From a checkpoint of a small self-supervised image encoder.
Model: 32-pixel images, arch convnext_v2, activation swiglu, moe soft, patch size [2, 2], depths [2, 3, 3], widths [64, 128, 256].
Training: normuon at rate 0.032, 5700 steps.
Data: trained on aerial photos of the United States (SatlasPretrain), 101725 training examples.
Rows from expert 1 of block 5, named by matrix and row number. Rows with one number belong to one neuron. Each number is 200 + 30 x the weight over its row's rms, rounded and kept within 0 to 999. All counts start at 0. After the name is the row's rms in percent of the matrix's.
# gate: expert gate (model.blocks.5.mlp.gate, 16x64x256), inputs 128-255
# up: expert up (model.blocks.5.mlp.up, 16x64x256), inputs 128-255
# down: expert down (model.blocks.5.mlp.down, 16x256x64, transposed), outputs 128-255
gate.31,095,208,185,194,223,264,195,229,258,171,189,166,193,186,222,159,201,159,209,174,203,145,253,187,198,132,207,197,200,224,234,208,203,193,208,225,173,176,217,172,199,220,239,203,161,154,181,205,181,204,225,197,186,203,190,182,216,223,194,172,207,140,223,138,184,214,205,184,220,207,148,216,196,221,146,221,211,197,180,197,143,176,148,185,197,248,204,177,187,184,233,155,252,242,191,211,266,173,190,249,234,191,288,189,216,169,216,206,186,184,237,185,221,210,187,163,160,216,192,207,203,147,202,149,233,213,193,175,212
gate.32,093,241,170,220,204,180,215,222,204,212,189,161,205,188,233,181,210,178,247,232,204,161,154,198,189,231,207,190,243,221,258,196,211,192,168,191,169,225,239,194,240,189,191,213,228,216,154,220,191,168,170,222,186,197,198,222,224,205,215,226,237,191,195,235,239,212,214,123,183,199,249,143,196,178,154,241,204,189,202,204,168,167,220,188,206,213,185,178,194,227,162,216,216,223,171,156,214,208,217,217,197,144,161,203,169,244,197,190,201,160,206,173,214,214,188,177,169,165,191,221,216,194,155,205,205,206,262,234,227
gate.33,099,201,170,188,182,234,245,166,209,189,143,128,198,189,177,225,219,196,195,197,196,261,169,173,216,205,210,253,170,151,192,223,227,167,235,181,242,184,189,222,175,187,189,144,255,130,259,162,213,136,182,174,200,165,229,211,239,231,174,182,200,238,163,217,197,202,200,141,183,207,203,200,231,246,214,166,165,167,137,148,231,238,219,186,206,244,223,249,220,253,150,203,254,198,199,229,176,253,272,194,222,212,197,188,200,262,212,215,205,198,236,171,176,220,187,202,221,222,224,199,199,202,178,242,236,189,240,205,183
gate.34,108,185,177,144,177,140,150,185,189,181,200,166,221,221,254,131,220,169,193,296,172,147,190,266,177,209,179,231,190,200,221,176,198,242,168,174,197,168,158,185,175,191,169,203,194,217,152,201,178,156,263,193,148,279,207,157,216,195,185,197,201,251,228,205,216,262,218,217,256,210,203,191,172,216,238,171,193,147,207,229,193,221,183,175,200,213,232,205,204,182,235,182,181,207,208,143,209,221,165,204,227,159,196,176,250,218,208,191,206,194,192,232,232,180,184,196,219,160,217,181,258,186,154,144,198,191,180,226,268
gate.35,099,242,179,201,214,147,206,151,258,243,177,208,222,230,239,164,225,216,182,197,201,239,226,144,186,220,180,193,127,252,188,173,252,199,202,203,215,204,238,205,143,244,189,178,200,220,265,164,165,209,210,188,277,207,151,210,160,228,186,172,172,189,160,172,188,234,215,219,148,184,232,147,193,179,220,191,214,204,117,180,151,169,150,181,197,140,196,212,153,196,175,193,224,250,173,191,222,166,205,218,171,198,237,188,185,201,204,203,174,205,147,218,249,223,195,202,200,154,178,225,279,213,220,206,159,244,206,205,168
gate.36,096,255,216,169,166,213,218,202,212,266,207,180,204,198,243,189,233,187,228,190,237,227,171,149,182,191,252,217,183,203,164,206,149,204,179,179,185,186,216,230,261,200,208,198,229,171,228,221,232,172,229,247,228,166,172,204,194,219,264,244,152,197,202,166,174,190,172,195,214,208,239,229,224,156,203,172,226,227,203,212,197,253,182,195,177,152,185,188,150,197,270,234,181,193,225,221,217,160,232,156,258,203,233,174,190,195,167,220,166,162,170,195,167,221,205,214,216,208,205,200,184,198,245,259,206,264,200,185,208
gate.37,097,169,215,204,209,209,243,122,200,223,244,222,158,192,234,218,195,177,160,170,233,187,196,174,178,223,208,177,168,193,185,239,240,194,164,253,206,184,202,164,150,155,232,191,200,219,204,188,226,211,180,228,238,250,169,223,140,241,157,200,203,174,173,142,243,183,166,190,166,197,185,228,175,171,155,166,135,156,175,173,227,185,181,216,241,229,263,145,187,213,201,229,178,189,243,186,205,211,157,235,207,204,154,162,182,213,180,165,191,178,158,182,208,197,201,213,244,184,195,211,194,250,220,205,185,171,151,216,161
gate.38,099,265,189,209,204,221,189,194,217,183,156,196,195,217,232,192,189,177,181,168,225,259,177,217,205,112,180,190,165,200,224,252,232,240,202,258,159,189,253,226,167,235,208,289,170,165,176,179,237,271,201,180,195,226,214,252,200,219,195,185,194,211,260,199,163,245,202,168,205,216,188,201,197,165,177,182,208,196,217,223,177,231,183,183,190,180,185,258,174,206,205,199,173,205,180,207,147,127,205,184,221,161,183,169,200,239,199,183,199,145,206,191,194,234,200,178,182,168,197,209,158,192,224,205,242,183,235,197,234
gate.39,097,252,169,167,233,185,147,244,187,194,234,232,230,169,209,154,180,174,212,233,226,192,197,167,197,269,150,146,191,227,222,191,170,199,170,214,205,193,164,166,181,205,245,193,231,208,240,209,219,163,239,155,209,209,178,214,205,194,216,209,199,201,216,180,193,212,217,164,282,207,204,176,206,203,236,154,174,159,192,227,210,209,229,179,243,208,200,172,226,211,145,189,175,184,153,168,242,226,182,248,195,201,221,201,204,210,230,255,173,233,228,207,202,192,169,142,171,242,205,256,171,164,204,204,199,173,161,228,226
gate.40,101,207,211,186,258,202,185,163,224,235,231,212,193,156,192,232,198,203,216,179,146,202,143,190,250,227,211,194,238,212,216,196,159,214,228,231,202,212,208,168,227,234,218,231,175,238,228,230,222,205,250,194,157,157,185,169,187,232,183,188,170,203,157,183,187,196,204,251,250,195,154,275,215,228,201,204,170,178,210,210,214,192,230,175,188,202,176,213,224,163,188,133,223,197,208,235,112,235,194,238,232,258,181,226,237,126,197,203,179,204,209,171,249,255,230,236,190,162,184,220,205,206,216,209,169,174,187,225,222
gate.41,103,204,225,219,187,185,178,202,175,247,217,230,210,187,235,182,161,202,163,197,190,242,187,200,174,179,228,162,166,215,128,187,248,148,238,211,214,223,186,193,236,183,157,213,146,153,182,231,167,217,159,216,134,172,169,201,183,164,198,231,180,140,188,207,232,211,229,188,230,227,175,233,217,236,189,156,189,239,162,218,141,202,212,113,173,212,164,199,121,219,198,180,225,180,207,128,203,219,233,178,147,153,176,233,225,234,186,191,212,180,206,242,203,242,211,224,180,177,259,172,172,194,203,157,209,243,125,167,212
gate.42,107,219,233,189,205,195,182,170,212,147,220,188,184,185,230,168,225,167,177,204,194,234,161,225,161,244,147,191,172,181,189,189,173,230,200,163,151,180,200,214,223,241,163,114,181,233,215,153,200,163,215,187,170,263,134,237,142,205,184,166,229,175,166,201,213,194,196,248,180,222,202,194,191,214,217,226,202,146,183,146,151,217,250,171,249,209,213,147,183,181,193,202,170,198,260,119,186,173,172,212,205,255,222,192,177,233,210,208,177,211,209,164,156,216,220,183,147,191,183,181,202,212,216,233,181,214,198,248,201
gate.43,104,239,185,193,195,147,203,157,197,210,243,260,211,230,222,217,170,193,162,236,177,187,246,172,187,186,218,269,208,187,194,263,209,208,182,247,185,182,237,166,195,200,164,156,247,243,201,173,183,230,177,176,227,255,242,162,226,196,253,166,247,219,143,155,235,192,176,222,187,213,188,242,215,198,219,228,197,226,174,202,139,220,184,190,170,211,183,225,220,225,234,194,168,216,232,206,209,141,250,188,265,233,194,185,182,221,136,249,222,240,191,166,229,192,247,204,216,239,233,259,133,208,199,233,244,221,215,226,172
gate.44,108,220,217,264,187,215,218,244,146,182,217,149,192,190,221,189,226,188,220,218,154,197,223,203,212,174,197,170,201,264,229,196,201,228,224,199,144,241,179,167,170,190,188,177,183,164,185,161,204,238,268,170,170,178,197,202,265,135,213,247,134,200,201,228,210,172,179,200,210,164,200,209,211,204,164,168,245,169,140,216,187,176,221,233,251,203,233,212,195,233,223,210,200,251,244,155,160,207,179,173,224,174,226,225,157,188,164,216,208,173,209,210,220,197,177,220,230,214,235,216,185,206,214,201,160,225,197,217,229
gate.45,097,153,230,190,274,158,198,232,154,204,225,197,176,211,162,202,209,278,251,191,237,231,235,234,276,211,235,182,242,220,221,211,190,161,143,172,218,252,131,184,196,201,229,210,189,206,192,205,173,204,188,165,219,167,205,194,188,209,184,166,173,179,230,197,215,211,161,239,188,202,188,213,188,194,215,233,176,232,116,216,193,187,134,164,183,190,185,160,217,226,186,159,256,184,206,253,205,200,219,176,215,199,215,215,237,211,202,237,204,145,215,190,159,176,204,191,188,196,233,242,184,272,217,214,152,179,215,230,194
gate.46,094,220,171,204,228,191,211,153,208,194,221,212,195,214,265,178,214,198,187,106,186,238,219,235,187,171,154,230,255,188,200,186,184,247,225,175,151,219,172,192,170,172,221,165,121,218,133,167,187,150,204,211,180,233,224,214,284,184,185,182,192,132,189,221,239,198,168,197,187,255,181,203,154,202,229,276,194,212,205,184,181,223,219,213,235,187,209,194,183,186,193,169,210,193,200,225,217,214,193,242,197,212,174,182,196,218,199,255,205,248,158,238,171,199,171,212,204,180,181,234,198,185,160,168,223,199,197,250,169
gate.47,104,216,236,212,182,153,231,190,147,194,221,206,268,181,196,228,201,277,160,214,145,238,215,217,187,226,179,229,183,262,211,246,162,143,226,221,182,229,167,208,198,176,201,179,215,222,178,173,245,146,223,205,233,215,185,251,215,135,231,186,179,228,215,194,206,166,207,183,200,194,196,194,199,148,172,197,181,193,215,223,229,166,217,180,257,163,191,209,178,185,241,176,206,173,183,192,160,154,216,145,193,134,205,231,148,210,199,180,189,218,190,215,216,180,188,179,195,263,186,174,202,195,215,252,176,205,202,224,251
gate.48,102,223,239,218,192,173,204,200,230,144,201,190,181,186,239,225,274,202,228,144,234,212,235,216,221,257,235,226,203,180,174,169,199,201,175,244,193,187,163,224,214,220,142,222,227,218,178,219,205,218,222,109,193,173,207,218,218,201,243,173,181,204,181,201,180,215,200,186,218,231,243,207,237,165,250,190,168,196,225,208,209,195,228,199,179,168,215,224,233,197,252,216,198,226,207,140,211,217,227,215,191,250,248,226,240,199,188,177,240,227,240,176,153,172,229,188,258,262,207,204,231,163,152,208,217,207,194,180,131
up.31,103,149,217,198,166,151,190,223,165,153,179,192,218,182,183,186,183,217,146,219,192,146,199,168,204,234,190,196,220,223,233,206,210,188,245,229,244,135,176,271,218,179,170,164,239,206,280,191,180,176,178,238,189,223,175,191,204,212,168,233,234,136,209,180,185,186,252,223,164,176,187,179,267,179,189,194,184,207,183,136,170,227,195,268,155,219,223,174,170,179,209,188,173,211,210,186,206,199,223,165,172,218,139,230,213,234,200,161,197,192,240,214,184,221,179,281,211,222,201,197,208,205,168,197,209,198,229,155,188
up.32,096,209,229,120,205,185,174,210,150,178,220,261,244,231,220,232,227,229,136,171,158,207,174,245,162,245,204,179,147,201,258,159,233,203,215,213,248,220,237,180,226,229,154,151,201,196,241,183,233,196,163,254,208,244,182,174,245,222,182,200,239,153,169,165,224,200,226,210,180,228,179,181,160,229,197,166,218,208,216,200,189,211,206,213,140,164,228,225,171,249,163,216,228,222,227,283,214,181,226,158,227,200,223,154,201,168,226,216,213,208,146,166,159,194,153,217,206,222,172,219,152,177,230,181,238,166,183,263,183
up.33,095,220,199,196,206,187,248,193,145,178,211,260,202,178,210,243,194,213,188,201,159,181,180,236,188,214,179,170,225,163,199,174,190,180,207,188,209,197,163,176,170,152,231,160,169,173,219,199,209,225,192,200,213,258,209,193,214,185,156,146,217,232,153,218,166,204,259,179,210,209,213,218,201,203,194,179,184,201,159,243,218,190,200,186,204,216,153,185,200,229,164,188,227,174,268,212,224,259,250,219,213,181,256,184,135,129,183,131,187,209,222,229,162,147,194,161,214,218,209,261,213,185,176,225,194,186,208,227,183
up.34,107,202,240,192,223,174,216,247,196,158,232,209,247,179,215,189,197,230,184,258,179,184,165,194,155,170,205,175,191,170,214,195,179,137,221,185,191,190,210,237,199,172,198,199,211,163,234,195,212,195,232,163,201,226,215,204,187,206,177,250,225,161,205,212,139,183,226,186,223,205,247,208,208,174,224,213,234,178,192,164,197,206,209,259,169,192,186,195,162,261,223,206,212,208,155,241,182,201,170,184,188,209,226,204,255,119,171,244,238,226,206,168,221,177,150,191,194,170,205,188,137,205,183,229,185,183,182,205,202
up.35,089,226,211,214,160,197,202,187,191,212,218,260,215,146,264,177,208,219,219,164,221,196,202,242,187,180,196,245,180,215,224,242,168,229,261,233,227,158,211,147,160,180,191,237,171,196,179,186,161,185,200,217,234,158,186,182,200,182,267,239,165,171,192,219,210,210,242,136,238,243,185,178,195,230,201,161,198,147,216,231,228,188,221,189,190,228,206,260,203,179,159,186,241,216,217,243,159,161,173,173,148,221,176,243,224,231,199,210,190,209,228,198,163,187,184,197,212,189,193,209,192,159,230,148,189,206,230,212,207
up.36,097,206,189,244,171,264,252,217,231,179,227,222,170,254,191,201,234,205,192,187,213,223,192,173,215,248,150,239,183,167,217,202,190,167,220,244,191,245,224,177,200,155,165,190,202,168,179,177,155,234,251,231,185,194,192,237,256,263,193,122,198,213,229,276,180,242,221,177,201,165,148,200,226,154,236,216,195,175,196,200,166,164,169,206,186,190,210,197,164,198,193,204,219,245,258,210,192,207,222,193,191,180,223,227,222,207,209,188,176,244,207,193,227,159,166,179,207,180,239,143,184,237,189,210,169,216,204,155,186
up.37,103,179,221,204,282,193,190,239,217,176,197,203,232,201,222,183,210,188,190,197,234,229,119,201,218,229,221,209,156,185,237,208,208,195,168,169,172,151,224,175,255,223,168,237,170,204,212,247,191,181,210,244,219,230,210,206,197,167,238,199,244,188,168,205,208,170,159,207,219,201,225,192,192,200,185,200,207,130,241,268,209,188,171,177,251,176,208,205,202,206,161,178,174,189,251,154,197,166,219,200,192,195,164,157,183,189,199,211,279,176,193,188,200,256,224,177,170,203,189,173,145,192,207,156,224,215,233,202,206
up.38,100,177,199,214,181,190,180,143,217,174,199,194,234,205,232,191,181,254,215,211,198,160,209,181,181,203,173,205,179,210,219,235,175,230,151,185,170,178,224,222,178,179,228,212,244,177,129,212,175,212,198,178,222,160,206,190,187,206,209,189,190,218,196,148,190,169,223,241,215,236,224,254,259,159,185,161,209,244,236,239,233,186,225,231,136,134,194,230,144,184,234,180,215,246,253,181,186,228,162,161,211,230,203,183,197,214,204,184,253,291,232,159,154,172,184,237,180,210,206,182,239,211,198,222,194,225,165,201,219
up.39,100,254,199,161,189,196,197,163,229,238,188,215,164,234,217,196,193,177,202,189,186,224,246,217,164,155,190,201,191,207,233,198,183,160,160,191,187,201,250,210,208,182,198,129,207,254,207,193,163,199,252,199,221,217,218,210,233,159,262,219,166,216,169,151,219,183,254,237,132,249,118,196,208,257,162,228,208,168,179,229,253,216,169,183,203,162,235,183,292,237,219,185,170,187,166,216,216,184,152,192,206,165,221,172,235,177,217,222,198,155,215,212,241,199,204,196,207,220,245,237,216,221,239,199,198,212,216,170,167
up.40,101,245,205,187,207,235,209,164,150,236,224,217,233,255,239,153,190,241,172,198,228,172,221,216,187,219,215,234,202,187,140,175,177,130,171,167,213,202,231,113,198,216,179,245,202,225,223,171,168,234,127,229,200,215,144,244,225,164,216,211,178,169,170,199,180,237,197,224,168,193,244,175,180,216,219,224,235,180,200,139,210,182,241,172,250,137,203,215,192,197,177,232,196,204,176,219,211,142,163,268,196,235,230,232,217,161,219,238,174,245,227,235,216,268,163,233,226,182,217,203,242,154,170,173,221,177,216,224,224
up.41,098,176,203,206,244,113,236,193,231,252,241,189,163,146,184,164,194,213,218,225,182,188,213,194,255,241,231,205,161,224,200,167,257,222,268,172,177,166,228,216,216,174,204,232,216,207,204,182,171,189,211,171,233,244,214,144,274,183,218,239,200,179,202,209,217,194,200,249,196,212,229,292,183,205,234,166,171,195,232,221,192,197,191,170,198,197,220,225,167,167,164,182,233,244,185,229,155,213,201,247,238,182,185,247,185,236,153,217,215,187,186,174,207,191,219,222,232,222,241,219,142,210,211,203,187,244,186,259,202
up.42,096,242,154,182,250,245,167,238,199,224,194,148,193,153,195,201,167,175,196,151,266,193,210,185,175,169,182,213,162,230,197,211,158,205,184,183,247,185,188,199,226,216,235,174,194,224,194,251,156,195,199,191,229,240,141,223,160,135,177,140,164,206,213,175,249,167,246,206,165,160,223,230,243,199,202,242,197,234,171,181,229,198,205,229,284,237,233,188,171,162,194,225,188,182,226,225,199,135,233,211,191,213,217,242,181,259,227,200,251,237,162,195,223,234,214,146,178,250,214,258,206,175,189,204,172,183,213,158,172
up.43,102,183,278,220,233,178,178,247,212,161,219,173,187,180,193,233,189,210,191,183,264,147,202,182,228,233,203,205,170,194,196,207,193,180,187,214,245,186,185,206,201,176,186,251,220,208,127,217,207,189,163,256,217,176,173,232,199,221,159,187,172,189,213,217,171,150,252,184,185,199,177,209,198,215,185,240,199,140,254,200,231,180,201,182,191,132,230,236,200,224,238,182,149,226,146,212,174,228,209,170,249,244,220,219,243,211,185,194,171,191,189,185,175,237,166,185,195,162,165,185,253,232,223,196,184,205,215,183,165
up.44,108,202,226,202,235,158,192,203,234,147,166,191,230,223,188,230,202,169,192,266,190,194,147,195,237,182,172,202,252,236,201,231,202,239,211,245,186,176,237,212,183,140,206,223,214,235,220,191,255,174,160,211,234,232,231,225,185,182,124,224,234,211,207,207,222,213,222,242,212,223,192,200,229,254,193,207,154,154,191,206,184,142,281,191,232,203,208,177,211,190,212,192,204,231,110,160,126,214,201,198,224,181,192,221,217,145,151,223,183,209,223,205,172,175,117,198,216,254,222,169,177,190,248,267,223,164,194,192,185
up.45,096,202,211,202,194,217,186,218,232,249,213,178,243,173,203,220,185,182,193,219,179,213,189,191,206,213,195,219,205,227,158,214,315,181,247,213,195,180,206,162,212,155,144,173,214,229,227,161,275,197,221,190,218,164,158,206,202,204,184,175,201,211,206,163,194,130,169,181,185,233,198,223,207,185,232,164,158,163,244,202,164,152,194,174,251,158,189,169,142,200,180,235,213,174,157,222,150,222,181,232,218,251,219,241,186,175,232,192,169,197,200,255,182,192,138,120,186,215,207,209,163,173,189,211,191,200,239,205,202
up.46,098,172,243,211,227,231,203,159,254,237,186,173,196,180,258,179,155,186,221,168,179,210,189,219,223,152,162,187,221,209,237,193,200,216,145,205,145,180,224,183,198,156,243,240,190,201,175,199,208,166,171,205,201,167,196,203,201,205,160,253,242,155,193,185,237,188,167,175,210,197,210,210,192,218,212,201,183,216,247,225,228,173,182,217,180,214,178,243,188,141,219,142,206,167,186,205,208,211,163,178,160,159,203,200,196,168,242,238,192,202,210,251,228,185,233,159,218,209,173,185,224,213,209,180,224,191,183,183,188
up.47,110,262,220,181,232,223,221,184,242,157,176,195,237,192,189,204,240,216,189,216,201,154,273,202,263,200,215,184,183,256,183,174,143,128,231,168,210,215,187,181,190,177,196,208,225,215,183,168,216,177,214,234,246,245,222,229,262,194,181,216,249,226,175,227,190,183,189,234,173,160,149,200,215,233,199,209,248,190,213,173,165,171,243,207,243,266,193,210,236,173,211,182,131,205,211,248,173,231,217,154,207,165,204,170,178,167,231,153,143,218,186,205,159,275,218,220,227,204,198,236,198,184,158,223,236,177,191,149,208
up.48,099,208,163,184,205,189,213,230,187,188,164,200,225,216,199,198,225,194,165,236,242,205,157,171,179,233,182,174,224,250,221,217,242,176,255,164,187,218,184,165,224,255,177,167,198,180,235,209,197,237,199,211,231,160,160,198,118,201,184,212,221,214,196,207,187,182,164,155,184,162,205,208,234,207,197,231,200,165,218,194,211,180,137,208,236,235,241,199,173,183,234,165,208,170,270,175,205,223,232,222,213,215,204,171,198,194,211,139,202,205,212,170,213,214,211,170,230,206,177,205,199,210,118,198,143,176,155,216,215
down.31,102,174,199,196,225,193,282,160,174,181,134,189,156,217,107,215,202,247,219,214,209,245,231,230,196,234,214,204,196,172,187,192,172,168,194,196,224,183,185,173,181,153,225,171,245,176,199,214,223,236,164,188,237,182,211,214,192,245,169,196,216,239,198,221,155,211,147,246,226,244,175,208,182,254,224,177,189,226,189,170,209,237,186,150,211,201,178,235,234,148,234,208,211,211,222,224,146,203,196,222,174,147,203,221,198,219,188,204,222,121,175,210,225,192,252,176,200,225,199,212,157,175,213,228,172,232,181,221,162
down.32,098,132,240,209,247,189,203,195,226,184,225,216,153,199,181,165,173,257,197,240,180,218,171,166,180,183,186,253,225,187,196,195,185,265,230,214,215,235,166,242,180,195,183,236,193,212,155,161,210,177,220,129,211,231,163,218,156,218,251,192,146,211,190,215,164,202,166,213,202,166,231,273,172,187,215,165,216,162,263,237,185,206,133,228,197,227,229,239,222,222,172,236,166,180,216,184,136,193,207,188,200,193,206,229,224,179,233,257,168,216,200,151,206,156,237,196,188,174,208,225,208,225,191,162,250,209,209,221,180
down.33,105,145,178,225,167,217,169,188,224,249,167,200,183,185,190,124,220,204,226,199,195,200,168,194,223,153,176,184,159,181,104,248,160,214,238,232,253,249,214,217,207,190,201,239,202,150,170,239,185,227,169,182,218,208,132,167,215,179,209,267,198,177,224,154,206,156,138,165,216,183,200,173,142,187,162,173,138,235,207,210,210,138,195,234,224,162,196,180,182,195,170,132,176,204,233,175,176,187,171,229,171,149,213,181,195,220,242,203,209,213,230,222,225,155,168,219,221,239,225,175,189,205,167,209,219,184,220,162,228
down.34,095,159,202,252,214,215,229,195,180,251,210,198,206,209,151,187,245,212,198,213,181,201,200,191,216,235,188,169,225,182,217,234,270,205,212,219,257,177,176,225,205,195,203,225,193,155,107,158,243,215,230,173,208,181,225,182,204,162,215,190,190,205,179,184,215,234,152,164,229,185,209,195,183,239,242,199,206,191,196,187,187,229,201,188,231,222,171,216,249,151,202,212,205,203,173,222,177,232,153,226,159,190,198,216,198,224,192,217,196,202,228,218,243,195,239,225,185,199,180,299,274,167,226,195,205,155,189,183,201
down.35,106,184,195,231,226,188,191,199,156,168,208,153,214,223,201,202,178,176,237,199,233,164,238,213,254,214,151,206,262,230,263,200,190,234,170,177,263,231,189,224,153,197,258,199,212,168,224,241,182,186,230,197,148,207,189,195,170,174,165,201,183,194,205,144,162,245,233,201,188,187,211,156,223,222,188,215,201,214,187,193,155,162,191,193,221,219,178,168,212,214,180,177,226,211,175,231,156,165,174,148,192,192,130,189,179,235,198,223,220,249,162,207,197,122,163,201,180,117,228,197,180,218,172,208,197,121,186,209,187
down.36,102,216,214,138,220,199,211,261,178,188,175,210,193,189,203,166,211,206,210,199,166,232,217,164,186,207,179,219,165,161,198,180,207,256,205,195,229,221,198,213,212,216,211,206,128,222,187,189,176,227,182,175,169,230,230,171,170,217,144,216,200,209,148,174,180,236,186,185,131,231,207,230,170,206,188,228,185,189,189,233,201,186,200,235,193,226,231,198,232,204,150,189,248,184,207,228,164,207,285,265,197,173,203,204,158,206,214,176,110,254,268,162,230,267,201,217,207,166,182,242,190,166,222,203,213,206,200,155,221
down.37,090,204,183,149,162,208,246,161,142,209,231,237,174,147,233,181,220,200,200,214,136,272,183,187,196,198,209,202,155,227,274,159,182,139,191,209,216,226,150,196,173,243,239,169,148,207,275,208,276,194,178,211,171,217,205,184,210,244,177,204,209,188,195,174,262,204,208,217,176,177,209,175,171,225,173,226,193,207,183,203,148,177,219,201,276,208,206,208,245,147,186,221,189,183,164,204,177,178,238,229,152,230,177,215,218,229,214,180,128,212,269,205,191,258,192,198,202,215,197,195,140,217,198,181,197,253,237,147,251
down.38,094,249,190,221,215,202,142,175,205,201,188,182,207,217,199,221,192,175,145,226,173,214,228,207,223,234,205,210,130,179,199,207,153,215,248,233,186,181,221,170,185,212,226,193,145,175,221,179,160,203,158,160,218,201,227,160,194,222,201,134,226,175,226,249,230,147,210,144,161,164,163,183,194,186,179,185,196,184,215,219,238,177,199,236,202,232,160,247,216,183,229,157,231,158,231,179,189,203,154,236,149,220,199,170,177,232,161,141,149,177,199,219,157,205,210,221,188,192,189,170,186,239,200,199,157,209,228,182,177
down.39,097,146,210,199,231,226,202,167,195,166,253,156,193,188,230,248,184,196,171,208,178,217,224,201,191,159,195,222,216,212,159,227,194,163,203,237,172,198,175,169,154,186,145,155,203,218,154,154,182,195,222,153,246,194,159,174,187,210,228,146,173,129,223,206,192,168,182,173,172,252,171,220,187,217,213,152,190,190,240,187,204,221,282,197,203,248,248,180,176,216,171,171,145,174,207,209,254,231,223,179,179,213,200,203,193,157,190,224,210,214,186,239,209,225,89,245,206,213,161,183,160,195,192,234,210,222,185,169,180
down.40,098,251,155,218,208,172,166,134,214,177,235,201,194,191,181,228,117,204,188,186,131,151,216,202,168,211,212,264,197,135,148,199,182,212,259,214,229,268,219,171,175,172,188,236,228,211,250,200,209,199,186,190,191,185,199,223,203,164,237,169,127,198,196,207,146,198,187,212,186,222,201,190,138,147,246,202,213,217,206,184,201,185,193,177,232,261,209,163,179,190,202,226,198,197,190,172,217,256,198,237,219,204,237,182,188,229,243,205,241,192,197,185,229,179,174,186,152,183,175,219,170,161,221,252,169,213,196,235,213
down.41,099,207,197,208,152,200,207,187,158,171,167,155,216,195,180,207,222,200,192,177,146,237,189,230,250,163,173,208,141,177,196,173,225,203,245,201,191,173,207,206,189,269,216,198,191,120,246,193,167,196,191,154,188,217,212,180,220,176,168,233,231,210,211,192,232,187,225,197,186,218,218,182,256,183,204,196,154,243,191,169,206,145,214,230,234,225,194,240,196,202,194,134,219,205,224,212,243,226,184,275,166,196,142,165,118,198,258,200,234,262,211,224,163,146,199,193,191,203,244,205,172,204,191,189,239,201,236,190,227
down.42,107,214,244,163,214,140,228,205,147,225,243,177,227,216,204,174,176,215,222,261,155,274,222,167,237,212,164,191,197,164,172,223,190,192,187,191,206,190,233,170,187,128,231,234,230,178,231,180,175,244,199,118,207,172,148,163,190,222,176,185,179,214,216,187,185,181,206,257,190,186,190,198,160,190,211,188,263,176,223,226,231,203,216,216,158,145,182,244,201,215,238,171,143,198,154,251,158,235,189,198,215,212,178,195,201,229,231,200,176,167,233,188,146,199,215,237,160,233,203,187,155,205,185,184,216,175,233,214,124
down.43,096,188,159,151,212,180,194,227,214,239,148,232,208,201,244,253,188,228,198,174,210,243,240,217,241,215,280,248,195,231,174,172,204,145,152,190,157,217,230,160,214,179,239,222,155,207,192,203,196,268,169,225,282,181,203,196,184,199,152,199,188,225,202,131,225,207,213,203,204,207,206,208,208,190,182,224,231,186,211,185,246,161,219,215,202,251,171,199,235,234,173,245,168,247,153,180,184,255,249,168,194,210,195,207,215,157,140,182,203,141,192,213,201,191,202,239,181,184,218,173,210,173,193,229,152,151,224,170,179
down.44,104,244,177,192,197,223,205,212,218,212,197,263,221,192,179,227,234,196,183,236,218,170,182,184,176,227,244,160,137,229,188,231,209,286,185,217,194,234,279,193,185,195,182,186,195,210,183,212,192,224,161,100,180,197,258,149,200,228,204,240,228,167,151,158,207,244,226,222,229,173,204,199,199,184,227,177,135,198,198,196,159,176,219,235,219,147,177,198,243,186,233,170,194,227,177,176,180,190,200,210,180,139,215,179,204,255,237,177,162,218,228,186,171,177,208,249,177,197,231,232,192,218,199,195,166,215,201,181,178
down.45,098,184,187,149,154,191,202,213,211,212,222,198,190,188,188,179,279,214,173,194,190,161,172,214,233,229,179,277,155,168,169,182,184,217,261,209,181,197,183,181,218,207,224,225,181,207,217,199,233,181,203,167,208,197,205,213,232,200,185,207,174,203,213,206,204,188,248,219,239,255,233,217,258,222,193,206,170,180,187,160,226,194,186,200,177,201,192,194,151,128,198,184,202,259,180,136,148,263,191,191,191,239,209,238,172,160,220,170,235,210,220,202,216,211,200,213,163,217,161,150,224,209,175,150,208,161,238,219,178
down.46,102,223,192,167,156,200,249,189,212,220,229,236,208,186,217,227,187,164,248,211,157,257,230,210,188,185,196,227,215,174,146,177,221,159,203,179,163,177,248,214,221,228,176,243,210,227,208,250,179,229,216,183,178,176,196,220,172,238,175,209,190,243,217,181,189,185,177,193,215,176,247,154,167,174,147,181,136,189,174,258,218,235,199,241,164,180,172,202,208,200,261,192,221,217,239,217,190,209,212,192,185,196,245,157,219,207,219,222,186,173,196,160,209,194,171,190,170,169,181,141,206,121,226,199,213,197,229,177,256
down.47,100,203,174,200,149,181,183,150,188,224,222,145,185,191,221,217,208,194,182,253,207,197,195,245,252,282,186,251,127,246,195,156,175,206,157,215,174,163,245,217,193,186,168,181,210,260,187,163,179,205,184,185,182,172,162,154,185,252,164,209,210,231,218,208,198,188,168,159,173,220,205,251,213,220,197,139,216,234,172,266,209,160,203,204,222,230,111,211,178,213,235,257,202,159,236,197,215,193,164,217,219,209,209,218,161,200,227,176,237,206,187,224,222,184,200,123,214,248,181,207,174,180,174,189,176,203,170,226,165
down.48,099,226,217,154,163,175,235,212,241,258,223,180,206,178,147,185,190,180,156,164,236,206,156,239,273,208,203,243,232,220,140,166,225,166,249,183,238,178,181,206,213,186,182,209,145,136,148,257,245,153,188,141,166,219,238,177,258,232,172,194,245,158,214,153,166,226,260,210,186,185,177,221,223,192,220,137,201,231,195,204,229,198,202,181,167,223,220,194,231,156,165,198,186,197,228,187,191,238,233,198,205,223,198,161,193,204,151,202,211,188,192,207,230,183,210,132,178,166,154,180,198,197,194,232,237,235,192,165,190